{
  "train_examples": 203450,
  "num_experts": 16,
  "expert_mlp_ratio": 0.25,
  "experts_per_token": 2,
  "lr_schedule": "cosine"
}
Rows from expert 7 of block 7, named by matrix and row number. Rows with one number belong to one neuron. Each number is 500 + 40 x the weight over its row's rms, rounded and kept within 0 to 999. All counts start at 0. Numbers have three digits each. After the name is the row's rms in percent of the matrix's.
# up: expert up (model.blocks.7.mlp.up, 16x48x192), inputs 0-191
# down: expert down (model.blocks.7.mlp.down, 16x192x48, transposed), outputs 0-191
up.5 099:469496423428501520508469508520619505557505534521466500522434497491474525505503492519516465498483475531450510500516543488546490534503475508490518462590541529511544584555494379484504490535487555484545443469467493500549508477516517514496487479515368499460502481475456528492500497480509516491529485486501580445517474520482420506472580442495487486547504523372470543531467463432356506476537511423516513502445523510519527458475476490416482509502535489485539504506512494481469505502510335525504385447544515466493521481468538510515476454492511476531475470462493551514455491509492469522
up.6 099:502498445435509447515543534503501535583502513537501489523514498549523512490511457525484439452446533462575466540525352499442530511482505509554483407460478506491432460503565460504469501451490426515486439507558500490524471467510505485500477498487481492441458507500503520490543514497473575495518520471494496567500453492564499502458484466602509506521513516447538458592476471446554508574486516458534464562473496503530483499456493489426484482586465546498477493492367480515461461514462565522474476525571477484526417530505395502506502473500490523490543504430479554396427516501505519543
up.7 088:550499569494540570484503524436492447519512522486480485444575503522516509514473520590447530495572522497457511550476484481518497451534453500490521499503505476484592435559480541510460501544487461445550503472462499544454442496461508586496536535476489488486528528498539435494525515495472484474548529501520534456465529488526494466519484457485487508497513507525462449444463416479536487487511541520509513525547548472529505295484526523465482475404521564493468463505508513469451506551477532470476499451541506547507491529500486498504570418490466527460476473512531532488494489456499698485
up.8 105:462488466488460528480493494519415553471450408526477545492579488506501468471530501498498545458539484464472484533513469479428469486513540529472384457493490498499357540448517468496481522589550465499463501496533490549408425521556500539510507475460668509519474530538490554531553500515462456481504508473505544482499530495472497517626616451514512519508516485584518477532528445542480488523512465532491487491494470474495498571485461498483509445463464488542462554504531483529532498545482532462464494551504522453496494489521463495582443495497521484553554499489499434525414504477502478500
up.9 099:484456521517498507491566518518506504525504573630454456510363492507560494505508489485486461458469441509514509492472502493468518494549477492457435476617534497479478474516462525568455498505476574559509492460401463511596445495542488469518531485507604503533539481517522539532478505507540549503484503491473479469604479507521456508470471521480501500451513513551469501448496588503562495507470464529489498492470524475496472368505517482393481456379556499504493510480517528483499524478477526567494549457448513407480486430499513500542503472505464511525495511479516456475470503576507449518
up.10 107:500492470432487460516475523538410449516501505536503551485493486489519495513504480508526452501464537420432518463488697500465518476487529497472390452548497490534488552440523538513519451609486543550509452435525525554608514486455486571497506505517559491525518511510498504494430500446490444484526478505484475444515498502550501506547508430574494483489502519523498530543537614531463475515479488563522456456460498470532510456491532488500518573548498547487559532492496509504493459535527390532461570489536483537511492508519441495510461465499495489534589478436522497552458483480508529480
up.11 111:412517473536487535488530501509372472506547472580472530470533531498505492493514507519518532539452489531612526475506533501538534486529505493474479536570525503508514528488583563539532497602516507557489544419539501531540518511481478595492467503487508503535498487492524520495462503504545387509509486503492512511462427515509504491515431474494486521532504488614489506543591662510529479491491467496545495503506473493502527491462497491466514490529566493491547522505542503470525552502472364613447542571506523496512481493479584494566473457499501514514529448476481511475475482520495569483
up.12 099:491521579578511499513524512526639565512467508528495474496406496505489473473537518518492455531465503516554516531503363512561526451492454514496462560522511550473455542487544469486507540557568557541456526473556482503524570472509491483507525507499578498502438492522485507535536499518446442471472505549521511468488455501466527522483482475353508501463496479518459495539477530493478488509536483498466480556435482525501472534479501483502477506402461529472521504555467470513534564493503687537463499514432559540485516529519506521522495519491551495535438469528530526440502444438472498512
up.13 103:503492440513483512478506488509507479472486488477483471476490465497524530485514487474498498562443494519477537452518650488530517418489490489552480485514557520513502570471455429469451459576574454451444483579489516525544573501526511436443502493496390505504476494470466524525498488469552525501509496501513483468479545509549515487479543544491509518483516492535478501571524474496463490506494526447516512661470479526496497408511528501617497436487534535463504526514456503539506433494515588457541442437425520496488540524473439473498492523491519468502520491504499471509459442564509351553
up.14 088:481481488551509487479541516505550482517430484473483466496396500458483523464481503515537489562549504584476530428512503515523552489457453512467447543439469501471504467541442433524483467524467520481537568407387519428380577481483501384457519504510432547530472470495499522503526513497526429488503514501516485510502544488540549499399439531471495492465521499452443505486528408445544494493473488522485527492504505507498478558555478497553513520388476553507515484527519476487455529523484479517494490538530506384485480510508567480465488532497473486481481506496499518459508448504516353513
up.15 095:507535478501502491502485516518512476483533450391519477527590524525509516535488476482530549493489475500555518491497422495464457521487557507486537514616504488550507451499511491528602495563478572517459609510436508479446468529495467475496472480483459508522480519466496486517542517569504499513526490526493494573460516500592527493446488547527493509561526491501523495534478518509457502411519507593526548483496532482525496525526502511556498524387510477502492527494535486452492502508499612618492556664542490524494490430454474545478487454499483533507567485467549483487470510542483606488
up.16 097:486548519530528501493519522468439493486521501514547549511596529508529511522482489485520693480528545508554518511480567517523539516452559471469516446555472503560590484465512522485528466573467370533496558420548534522516507555440463509528478538474554502453528476501529424516455514469476472493475513517475526507484474480533471510534503445485491468477485493492524539516495505469455491477479477435479497520484522523522517477504493475460518557429501481513507463560493530485480556514506395568513584389549527396489499443505493501426541474505503522427514454516539481489424504448517500464
up.17 105:504526464502495532450538495526413486513503479572453509451434482494478504492561505517507506532504475545624497523479469511558520489556454518428499528520515523459460513530610562502524549444531443515613512494534499481547516466492505515480463497504426524521489459507477549523497507546462499487478484505495531519470431516412517510509469546375448493528518474551441450449503518488519486593467467530503494490448480537472484536450502494520532494583464452476539523490491468522501572512481636534511531565464535535500513555427439487513463550506506523510525526525521537541526498488482636542
up.18 102:420475497485487484519477492496509451444524584435498452496506507486433510499486535490494595507410504480476518497521546512498504448483508480465604473595482507544544564516514503490532529588509463520437428548482512511408531496483494499529464486470445516505572516506485484475484506532460489489475494463479518523457513520564533494450437576527501502498513517611428537620577629494418492531467484523510536513524519487517529471488536503554498503482446504493595490540512482493540495482491441560476508571580484501499519476513440531453496485475490481503516476454485423465403483497489452512
up.19 099:583484533548493474489545502484612481482430548497546512474658528482440513511486501551482503488529477482453489593504532493451498483510531506471412503570499495505468507455529388482521549442496529518534504442547461417559477485480497487497439498500523493484515490529511480487524512515508546499491526500474541537481569501500532482452536408428511534585465509527520517489431467481455489562508535495526495603544497519512493473506472491456531422433437529475435471513430479526511527477525383544484467462525462424514503520502501477481531515499503549456466485491498543604524511545473477499
up.20 099:496545481468472524503476526504505456521505470304510505451591495471522519501500521496525567516519470431494511524477534504485541566459468494502504442461509518510444538461465462493593543445470461482549469568457489478495494499488494514470557516490423489482511533457485498491468489537474508499529518544502583542477490484587536504358472481515523504529517515530433519525433509471393503479543466468479522348512485507492488519512519511516487574514553533503498500526469453506482495511521541560483549516421525494501494560475395505490503506514497435490569504516499534431562480476485507467
up.21 104:577543559542474510506503500508559513513535493532501453476403491475483490482506513439503468569476502511518483479528494509463517514492530504507402541382494517459457522480522541504521532479544520482503444596548501561508448555446490449477471521479468513496459472519483496496564490485596496489524478475503429572496564520526450517563467511569498496570464525474522496530486610489489494481509465507442534458457496482512485553517485516474522474656499524468490533545516491541503490571535474542549585619499550521484481551493479498478510500482495506501613488469500526500543470487464384522
up.22 104:498550418535532543553524482493452535457514496504484512466458521486518534495494507561497609509493468544511523473517372502495555536526361499449493575525546498499532448545566485477503473599523453499544465503559501501513586463505517448464532489469416490504541524496493506450496508495563470518514503534460499488519501497473528491463437443405512513535532473546533471490539431494590510530502516504550530538478488506504478521491459493468448485330609480513521491488477528475474534475476438545535488474518506437482469572486565486582504498489509449502490509508492552495497510508495477460
up.23 094:512496544453515462523469518481494537504497510551517456509426488508482483506494476516458635497615497468552474493479506509452506526482536505475401393432520503493564490487544431473511480501513482510557515484441491470482449484477485587486514501516398483475481480482492469490519518466481506488519491486490479455512525493551523493466520497549497495536501505491490544536499527464519510487504474486542508523506484483510560366485531521414468546410485504505518495460534509498461514523493409532511457409375510472483488504527515514491524437508508506482573447427469506552479485572493331461
up.24 099:462537512440489513529524535479474486481538473412504524541464488507477509500495503551545402465552511529360484573466489519345424483451504494462531481520491506513504495561630552507478465520501539491503545454551518474594415518489485522498577511522508516467489539507511482467507505482471455488462514503481488539619513490487453509510458494544502505487510501449547491562548514495508474478525508459552506511543507485486516469491497505536493446487550611544536488499536535526478533486473397495484577541502497499502444491532453505391523473527500509480510530490536497411446495497532427489
up.25 094:406524559541493528501527520505480436568580532594460526560465500526580509504482529512495446492521514395474469503452545487414486432510497500500439418593485513478553486527578566570522565481494558545492534448438504498535518510496503581496495491489541482521501497474503484511367496423520490528494478500521437477463516509499494499503566511508471559512542503507425502581531479515471513492433485491498458449469500497485476526515467497558510506518569499522604528529553461501546485519505400520484503460538465490451457438499531504491499491533475520505564465481491567501483478502525531403
up.26 092:538540429512504427567497491504555485541437540542526568449561482477504524474507453512489502536463477534573487474530375495506469518479493498477481592528498495556461443389522530499509457480517621531474457468574517548533545453466490517489509488509446521524453533544530457536578532472537586492486461507455526486502499492564458497394450482514470503532482513476539521527407568470518510578527501480461501498471515468535516390475514499360525550541481549491482507517463515536465519563518488545507547468458463495502501506517451518537464537503459497512530480493560547515509528514502517503
up.27 106:437474534467549541485488493537498495507584501550452480499438502496549521457537501491518476514510544466450544476520533465581486434498394466538462425474479489458453484536430491503399480521515613484519461503417471525393498507500508509439473471487484522454492451467509551512488493502544532512502492493492491524478463510478486512569390524529499504417533491566459457451519538482417495476494534572508527523542490486489494373525514501531501477496443509522522553555608526496457521533482444520462491523543527537515442471521471462520444490513491511515550534502501422448410497526535461553
up.28 111:442461474522484465514452499549606495507564497450562575509457516512474529496526465497502374469497506421452508508494560492513460564513383505463507541581500517467493491516476520483491563469518576502497552548487497495437500486551507458500507481482415508505517538492533553540470459537450498507481503485483550548543401497512604504495461497469512504518521495465519461470497543529499504546519510453492494516533471509494524365530471494490494494538526497523511558513515515502495400537505492527513453497472537584438495521505446471522425532490494506587478536532566507522471531452505645524
up.29 107:459503498530481480500498458514493473478567481536516476563478514481478500522527510482546443449512551508552545466525382536476493491472523508522607513537523508536405443443489556501529484626435418478437509525563497509495546545512503403513493491514601503484485474496518517467535481485479512483468460457514487538469504505452448488463496530425523521543543483500509503468463508465544503524527434475543476485585486514495520659511550496514469512360448499544500526493498495503505570522504538504515484557570483452476478465509485479540479488503488448542495448585481499530550533440484455513
up.30 096:547512491506513565483526490497468472456461558567501476459476467485480502480461545570481459518465501552466504458499453483518557501607597498461484582467549481477442525596488542538489494501465522472574414513451519589581485525471490611484438501499551485533480492455502477501517464465490479500523515546528487530597495521436533484521527450539478505527521514525525540500532533439491519522493548468560517525525482508538501433497470493518485497445560549517441484513437502514457580526495423516448500526539533492493500452550515449438512487474505477459499492491486499453553472443534670499
up.31 109:492545249531486517468503493491533506469502529429478467466488466501446501492535523506500541539461495546515524499481501480532486454403551496421502515499483521511489527451424449502511532483528531431463532495422522520487557492496501531508520506511472515502456469490489532498502473555507516502538499482510492601497531512508483513494418549426467490519554476450495524540470506478420487531479526451505495474516466483520520510491514480383485463441497478499482480551464472539494452532479394441523436578523525488507518440485571484530525489528500533502512538476511503550564446418502521576
up.32 105:518474503475478487505508505508509546621492460523514538484462500531494514523477516479513492519504519430741440497483427471471509505504484488483582466490517519455483521504500555501555494464483501538474489408497497487531443485477494496511490492475566475484570494524508459521523477505481454504547484529483425547523531495506507501497484480639501504487492539522547530557538515476466522484522518497535488520503496459504512477432514506516476524403428511525536507485466487534507478512488608394498530526559485476528495465512588512450495444519499418519530497437483453577457506520509583505
up.33 088:450508484474482451501523573483446530496497473530475523476646512478543528488500496502462608535528496528617520513540410532472477489508445480534482514474513471479526454457430452469509490473477482474549415494480470473470548435522503510526507499469491535491518484537540518551543506504570533513494497531543489445461430493523508490429495509531495471506519500458504477453438419499524493549439516449514519466469487525475464415533513490527501481523512570493343516445490495459460482453482434480466511406603491493460472559527580510609489488480513487541528510493498518546452528495517509478
up.34 090:490438478519482511535507542497458515477521474498490579502583556499534505495517506481514629514448537539450527472501552461503498432505418486495467523483481472494521525525453466500475488470525521433532503441498512409533556454484482391494555513528430538472477484498454470516499519487481446489490509514458507465519444498503507494524508518553481475505493518488550545483488560521428508455430518515496517492492539512462502557533471497599499507404395461527516506466534522508513526527491451543481460487694486466514462470479452495423523451489461513459557535441546475507403483497518558528
up.35 113:416514541492508425528498503483644484516550474467485417533504504487468524487472476529501512458469524433438514473510567494486462489478513481524543426510466491508512451488419455487548498536556413523399563494420514435496533533477485595511451505515483523502493492518504475478412518481486477495489496502464505476427560513536398508502484533473507473444512511479500524525478539553502486515495495593490518547465507456500491404566501492519479543432447484533426501506480507511478471505483500559454633429456461582488495483550478488471520509510475521492502458490503475562538463440537461553
up.36 099:460514481488507484524567474509453488457576541654507472462573486496535484508491479552489610526520521471454533508523468509509526527533462520462431536482457515496521440429482445512389506550557608529510501571394513544517530497513497513492478487512538505511502492503515533484462482491434650494529490518500535530525505515479511527478418562479495488494490508487512478469529528479590506495522468433491507456489524495510462491529480500411470462576479453477477500476462521523497451518489485503514585564583504468500477518516494497538491473493519578536528546481524582423431520474510528493
up.37 106:592510439522520522500484526448597545407428464506530478527454495478453508495485511521485530454457491409501453472483553509512477521456408516475499603519504469505501502457466527473486470492522546485497574526475505594555531463508516317513485512503501517536530528535470482482509495502514538503510535513491518515473507497473545510422515501437496489612502502515497516497462504589433505525526463543486513470449480515537472443532489513433509534411528507516498411541540529483570578455523555520507473446479457484486508496513547502480550498499466463447483498432516480507467472537472399510
up.38 082:490480446514511487530490530505452498506439554584574498518582459441549503497483566450421567516551574489505521484531455452477491537438491509501497520492428515481487487505437528469558465467568496504562482517445502487510483486496477443429466496485511521503532476527493454483507517492508466527505511423455574504456479522513513523531508494465516503561471490457555492453499479651479511530479546483504495476472478482552532503489494478427549541427447495515484487444488571518531453515484519563560446440555455526586531554526531499499539456538474412474545470491451449394528568562525574504
up.39 112:459468346526510493514510514502514496490434505585464530551555525505515524504498498493500558525539560513511490459506578490501492431496462501524364504455480485532473496492489560475511444487514531506503585534416485606514499494499488500512499500450446498527518475514563488500555520492567493478489506517478576465382466505536515500461506472463503461571528510534453488446494442544378488505498535494509499497484516488479489488527516506535506549542435513523513520471560525468486457516491445432475503463585483506477461498528434504474490483490480474496514461485539530498433506439524333542
up.40 096:455542538522519542517595493517506523526545443513488491533537544475540486479507506490539486511532546507525492446472550467519507454516509501555509489448518500526437560445504441454545454490536452509481521505612538595494556473453448546507512497481550510541549484532551497513440504489558553533553505533490513500491601540496453521586555470512506518508452505563510500476505512452529492453461477479521493489549485469504491684510489489450551470593448466513569541534452492475555453507506431468501527515525535468494494464451621490526461504515447520519456459560476524501586503512466464502
down.5 102:568464471453519472469454493521567495503432485497454562510446466470500492470498487475486483571462471594482443536487494526514512491499467502478459477574484477531442460490509580431510505466472558525465514535472446525502528467460543520481547529485379461487564556588487556554486540448516514541496487459456486497466456381557516546505410479554539471468541468469493506428457465496494527564513493498536471504579470524458486447538544531470473569546479542494473521466459495504497498473616497542498574469488527470485538496494512462456516433533505423423475480511561476565500484435519522502
down.6 095:487506610500544479491488513495494430508465485526481499476505387478528541570492500468488449516457517475546487518478540501553463551462473532479531507493542554527452446522514501471488478519514587487544434590496452465499574482530482501476492467491404498486420433501408502444605493532553508539501483515485488598451565525547513538524571517519547465443510491513499511555536478466509494554476483492554478510510492531495445557502468518520468459508457527462602511549508511458499433506515573509552537413514502523488428583478466453416500492489499513481445486520462471450471519430505530554
down.7 088:531501499526506511501465508527507484537450519491621401538476529524539539460472462537461545415571523543519416513564514509421529407509506528353526449540473431499490508505476454499486495371492541527537501462488489484491544552531584514444578478515464470499478528534565457504452527537507515528490519466484551538496478442487521486538475472499469430425507443531510492528543484570468544545431489538532530513528532567494527504499496462509420505490543524483467510503525431556531483472459455513461509506568463479521501476529485485561535537501537479486452495568498463525514533531530545553
down.8 097:528502488452494542485496548495449490532478534499482528551498426488533503497486548488512559581498550505503469570555561469515490573444467525442516452449432575514458474458478574551509508481536503572498495579530473525485468544510549394448468453452511462427452503491459537484541507526491462439522465486517518457454515524470516481526460540514511563394582455440570478556525495576475454524484445526526560532452468538476427537492507501489532509483446512482488475591507498486450452542523556507540524517532439542498447512481529488485498480483506531509572546504574483514436551467437579490
down.9 100:513514537557514419560520486500455489501500518497438513495475507478470513517507502509587541483520552500516542490473329509459502552499488547493521515536506453495518531460488513457546470446465424488501467535501521469406475442482460536534521525511483533557479535445485483522514489495572550547371529536466457497526430481491503518413527500477481461600530483442541486452502468475536498542569500453489484532511518370535577434520478498476498487462481510476533513456485508471571505495499530492390493504512568509499589558506533482468509538476504488541502499553509469555556426519498508526
down.10 106:489489526457485497532443497512470506601455498503524492518522443528529561460504472545569464574588535460487481513476555457599501464474539525488595393468533565574504514473498472549528565491536505487496476450488474495494516579507505458484528527472587502531542532471425500481536484502457400512543488497449498474607480504473542486467398462446440460417557516546476497487504382486494486527486556557487392506488471495511513536523528551514462563464503495540497521575519492514481512559511495461581481478461526520511499496533525502490511547518521471518530515499442500479503542482490456484
down.11 098:477488467568527477502460488489474547515560460534488478500491528492479464485523475545498496476440515477478377520531482507456576409540457537535475606557528526491518448503532514492472498538476492486561522527499513490524392519525542476533504459525455457491409531506515477486409524456504556486551485506496440539541524500556431513570538462585493497530601486521534503464501534529449518488533474517511575486526499541540495524507488487451510515537526517504372498469451495530427528411594501512460532512528472450517475472492476447465464498508532502517523520473491518558357483534483546529
down.12 104:454508521534437563493472447515562535548521469499512517437469541493534530406513547473490496502514441439485465502518553499474531483552609548486539467553519528467506506468477454506513504444525500597476516484414564570529531609495552532522493504456503530426574505443482510486544508532520418487502497500500479502490428529451506550470448522479407500437507475519564455505542424561497536507537469487512432487462475512517521430497472549528471569500516583525489462460538532504495481553460497426527484467515486529572485545546487451608521468481513473503470513594483496482544498465495522469
down.13 098:553505518489460450502442550536513527502519480531403540532532477538512484543514491511478480542503550586515516479557505506529490505456525515490440491562459473478499485517497495520468481576491539425535483535469495430475424539472519509530489474550490472554484524529495500479556519434513486528458524562481528517503545480503402495491487499550544434472528464524468449454569621474494495530574441541583526448541536547456518516550497548445476459539492504490534491498542511592489481483583535462445510454591516549504509513456498476429541445484540480500490446478433523571452523400574571513
down.14 088:559511519508481546534477515529486542475475472480548550457587524502448516488531502500527460519609571567520486541501576511544535538527490487469465432465537517482527529548559494539507509533487511417466378492527580536425440505509481466457453459476512490522505487449497499510556483487462475552505523503474468491412451488473560463552432533501475564539496469561572512485524609487546505500502526529436535531468543552434495450431485499524511545531515505485510519452525438502433529548458373510514495537509457493574409529479462520541478526510488465519486496487497446557507455466524510475
down.15 090:515604467468477471517458487479493529495551548503519537483629481519537506539481511512480504533571530463482490529441462541542499471470548510496457515608469462522487536510527541534493460464471422483496421525476585470507483440513528438507489526516504525464439453513508452487553475547507482517501535492551553453440506545499470516463593425515491498525433539506452521555500597464555530497544525453581419463518445497454505515500499520415525417457474530440615506516468453494612513549536510420453509488446456508521456507488499544501514471493480514488493480538493527494521519510498527468
down.16 092:517489482461566514526591489522486475460485457481504486507481551534514468460567455496437640479456491485421444447471506516466467494518497433538490419539543435465465563503494513482527493494498568501499586462550492478465483476502506510482494474501484524510549465530472535530573498453557531511610534532439536491492581475498478535463461484517437539527481451546415506383539514561478529487528625514516503486491480501456403484527518547510455515510531490487535517413490556480476476564506546516515552520511490558496542480503462476562534509504480503512473462571517436498575509527498495493
down.17 099:485450425428501522538432464522475472466494529502479466517517464476543509496438498530476547470510465552521504444519545521559443534451610522479443447544449470507480555501560529476507478536531519492527521493449466533431521547454471488439501477503498508528584471498497466517554444545517509484443516568502543472452511552498543448504499542413528427454449548497524470559526477543513508435534540538474532517537512420442470473563468466455543500525533569508514468538517531492526502559512475470512508587468484528459544472464544517545553474528381548478436442539525508505484467580509399470
down.18 098:517432483512470550507548468490477489487529556513500466480482562479517494481481491523502481522499517507530536514497463528521546512453550573436465489592488578512423437517472551512494443490471480501538552457534551453527484415509538530513487522461505567475558541521517473502568506536599466547495517445462489494525461522471464507439517498468483556468484446514446460440561369458490480455588505490524530501517539527618496547489533536424537474481498465463679524470504518486532487556536538446509525501501516526503515504467508468536476522452461502521470521458455474470531501543429476448
down.19 101:459489496575512456484494527515552391517517441485456458497523526484483465520476543531463569487458419464486531446451490519467439475508521525452578461525490524547555554460504506513517550480463452514477384509521491564447542504524445515471488519425477483476535452544480575564502515408478505486575492502457514522510468419491386537525463501486555470525474485462549521483535509487450453498560527506511531443474485578506593483436488494493540593493566484515509514593538491512531492482506474457492498449474548439534398498504464485474467506491485440530558511526512532496486545528492514565
down.20 098:514469454540493490568471579468568442521410482491520502491496506462475505450457498527489488487424425482542506570545474505513506523454500481599516553452487473483522520493487415517507504488427527498530402521526534497563521469486501428522447517475459475514522460492503512548467486471534531527462472467513516544508472509568484458518464496528473531543545488509556490543527482557532502610468491483492502546531528498476542496430517603534562560531429447451459487491482564490582467477490520538565417513466486486523596503631537536517547494521490545523535497535565510456528455511524524565
down.21 106:531444440534588490478500513524510586464509542471564487492438464511513448540574552526505467481490510443509487438529547466463488565483535466482509481491500454544575505577428493500468492520477540492512568486488560528516505497529490514456476518458552482469565573441458498443505495542416546487540519541466486458467422483510549533469554539528478477457435555496510473521505445557476492547470542480441489513538519463425417511467469525565543494536553548485470482456591454399439547524462479512525493497453524554516483467453493523497507509435492490533448496425507557517477569491460405476
down.22 100:412482451518437508484508512491511482517520495466495454532500508477503446528489487444511473554565488549500522492503529451476557437483441504458517442448506522474510517523526526539505535546438437506505468427483553382483514472517519440497534480499484510559502537565550515493440518510528540468488503499498485491565544452560586454487529505565494422559487477526591529541406348463486453551436469561589495420470526569558536514475506499510472512543506533498504494516463520477529514536486493517449423482428550410487552529484462506457505478488452481521521496532500471456523451540454488495
down.23 089:504495494467539495456511505473518483498462453498571555524475506526475568492495457504551620462581414502516394497531495518558496462581495516475498463541490546453504504493491479495515504467560547453494494528496414517467511481498417496380443552500449515524478582546518532530486484463513523540426523504538519500413474500503453490517432524399495466448442489422498497473495416513532491542503521471484466505509470608475484455528470482544525545493503466487485452556486491458446495465520424540584485489522494541466521460460568524513511476491492492482561471508500552481515541539544397506
down.24 102:503486521485507514514550531482523501558446530498496493483454455577454496480504502487547421437536454547487511422471533479589537388447449463472524546486571468464534513500549465465501482527482559467509561419513553492549429488533531512570480494523518569508546553538478571540458426510478433461541467532483455518570527493546523481458501504504549446550490507505485521385445449518440477511461510522489484526492538446506478446506525568474453482462486525494420501505441523510492488559593478473436486447525621516477502427505502509461486471500509533555543548482522483532482518475471458501
down.25 104:523489533494487499481472481524512547581432479499536487546509492516540488439552528443440434482456569457489504537544589524532470472472476460502521464466484510497426544545501452443430497479506586494515415443521521520451434522521456461488489481522482511495420487551437467474555560468513417500473470530476492530549524509413468446520389523542517608515453525530515505505536543488458513519512476484493516497535494548490542491525427548470536468513548507514495459463452462396463433513494470517487490477495480549431482569455566482475447493552452396511511539535514500432503500474565502508
down.26 096:545475518489529505578518500533518493426540500484411539489527532544528532517486457504549462585568474563494489503519513505424530466533407510468495572533453499488527537495540569543501504474502507524506448586514493408508426507540523492478525531400421473492498477541506448540501493499468501468571452493487521507471509375462458522517481490478478493495448473455558533566456520496487489464513478531523474456447576518550490478485483506510454523512418529468505565577457430510558493426438434569556504496524450495518548455515472498510536469498550564473465494476470499489583441474445539487
down.27 096:514500501517553490499534523496607472565493470462469430524481497514515466546438512516479467487497535502534434473434442499527546495509456476492522516517467543539496443458424458424496467519482420392507490522471479439518508499486533597510529461490470528567509488582543483507529510528455498524492522543492490501570454461516473488477520479543500466513445494568487463510478419420483480519517512477465527499448515547531511497505491470480460509474431455554578515441490531544577531540438562509480546549441539449563514590460451511505471507563469524490479483423406532575540473454576502437
down.28 102:548522530478501541572581497438521473548425499493526557458407515489465523530521474521486621455565522490482467537396500538480508546489490481448515470468524438508463480514521563510474462507529479514503526522431521580520464539461468509420571528513431517545554463543493513491499492519530500514539553494478488532486516499437547560571480537438431521436531553414535532505554498494498452462405489518526533448486448478572465473561499520496438485506483447519474445527510465412509469539457454539532482520530501535435497485468520536530519549593481474534446532526532493508472500512477432494
down.29 103:472494521490486533474504503466501482491499530498481496457478489520506430476542490487464540483601509543508492519413439554451509501512525448541476441462540476533519582548432533485486523450522549569434552504482562597454500536541453500466487477517534463650525533496414448514479532496510434480581491501532535495508496479513550515543555497482509450488501573447525522487450508531495530518431483475617543470447563485507492488482521518428492483467519496534557527510545520502499425514475510491521501488487491473400453509444567512529507469536513467488441508461537412530530443494423449432
down.30 106:510555489472490506511460448495489449544503528504502530512558527468540470541494470502479505574502494503495533426498533457478472559530524386555487456504536435452484466512491511484493530473451460588495510532499507592499481441482483482524461495508496408505486481446449447491451497507511561478477505471536425486545476540421509503500509524456574483510456431529455523478501521550522549447502494520464503550565422453489419494508406477480451505523506495614512470568534484443492486450390475505537414558524480544473458465516518457508444446525571493469506541528582531446555552522494456468
down.31 108:488492535475414524540442507499467491463475472486507467531538459466563497459516556503534464515549505426513437478554522383502556487503395515559533486482540595537473482429490455554533500468449484436382462499605549411482490481523505491501511516523544540538480452524508504459519511503467437426505486457488474507507460500509442468434468374573554496530486507545484448513496518463465547442527503523430493503483511475565540522462512480522480482479519468483498471474471518523477529469515467426483470477442525474516506539595422489494510526400510505485511468474504514500467505490513561543
down.32 103:527520463482468538523584529505525509477443473452447497455458462480535515495513472537542507515410511540510445415463479496382459552547471528491459569443512464505489457465513537510482468521484453488405588431455450507458525521512474526474543525509415454529479482508508481523452510481486497501430481552523511462475502535491551501484578511448536527527501524484495475527478561539489511472454510504474563486497490556475486497434506501498452448483539537528440488437561534507431534486492555552634464496535470413582523404492423472501534458489570517504520477490466498523504490434569530472
down.33 093:518448488425507490467491491570467469456489470489515472483525529502495509481514585487495537548434487513480507504514561573412552507520478466483514473502478502567524541529523468488465451499474492470503501486577482569506469500552534481452535523445463531458543526566551463551501524532492489477526532477512479515357555480496509525522538510546553548538539497476485542651576574552507493437494491505525609470525474480576464532511508444509552516487438568496433489525514473567519501466497538553569484463549484544496408519511486498492519515560470425508498453430490515458514534517558491451
down.34 105:494478522484451466453482527496514492543499466489500479536567535503474491457500558524433512482468536458508475499559477505501500520487467456498563488487543494531496473461498501471476443488534504467570577539518521543593584493534457465484469493531485527494528515566505518521541538434491551514517536504519535567540486427444495499517471486512445453507480450540486558486463531481529446510498474558533453488556482466577527560517452535510446590599468488585590474472571504464444526526526536427495596509458561503479451388516434542476464508521515485429533490506463568547514455574572549465
down.35 100:566477496546488455424458529534512460528415570501524489562494498513472430536502524522460521466522535565502493535526555481598478482439534439538524422532499452516511494543481455448501441512493516426497527540505519478510478506497542477478516491554558558498515506485506530477454548540452428497525501504460509494540568527501499458584479505632504473413446500548547456468499473523538512481480511547532485501435462557486568541523483523531512469565510535509453481497494541466491512467537458568507516485493554449522469539395513539438495499507451539506427481542454411526554467468517426584
down.36 096:499486473533497476476470490482540460517550464513543535543522460504465504495448514457495469498422430532524495535501454520489624474488498477510534580481501579458531517493493528423506474448481462523535468492506488503544461437447533542464462496497500505512512543516428511532484497488478455585524455497500528493512459477574444491462476429508541586513533450509541479521415553476563486570476467460479521535557438511462462531533502496532489421467421452524556554463417478505613487449569509453552477524453402560559518517492519471537420526491545565501474518522542473464475526466483561520
down.37 098:523480431485508532483500555475555565478590511495488465532462462499397447473487519504509443476522467578504517511507482503457573446493446479515477582429520475502494471535500453469487476514480488643483491482510494411568488489513546501500475463460511416420500522500487424490521533490514531530589539476521505495515494485579543515557502489584457447479485510476490478522555459543501536578489487496503531552509443469529489460506502494525461483454462528551498506511566494486490457536491558480527443478568500480542470520492398557536512462506539554505463496461465523479606481410455582487
down.38 099:531448514488461604452532456504508495450526488461500499446508510428480496518536499565498503499421562608490518483399531542491524586442430505411455524535512542476538472548529489553488484478552501469517528484547481495490519492515477518482557454431489507470533440464545500521529519467490536585512455571504489530562535479502521477497531514505514491439464488549442540507500505547498484514438520464504478522483490523511457522410482455483458497490440405514495506460486456532493511496561402526580510483444417490536520431477467529525547477531457574505492433514565512460545536523513573413
down.39 099:533493549528559441486503479465526506469460537501499428519420537532483572540532484518464570504522562531483522437524515485437495588534527501517490568495493484572504509515487535517489552541438586502483585480538568518497499468509473507521488472540432533560462498471507566439381499489497578418475454562499494485529517475519492453436460482450472528524457499458483495475500475552590495432529558479519572482493507583568600471532491500485534568484504558486433517464542522479469493485543531508526476480449511518524480484471544487552494411559449501487521452563520479488466485481529424480
down.40 100:529489463519562505555454458476586551523529522476464533512496514553427512499503521525469528467508468538511512568499524516506540576431650501530503470508490426429505492534490436560500532469457488575464517525512506522542531499479539509513436553434514492474477448455541431534570491537557514514519484541534455492461499518459535517537488558562501538475460432458520495569516513575598541510464539421513506474482537506526432533515549561572474497537471527466506436496537472524491494483478524492544498556534420491467526555441503530531536472581472510518564474419522463525558511485528499446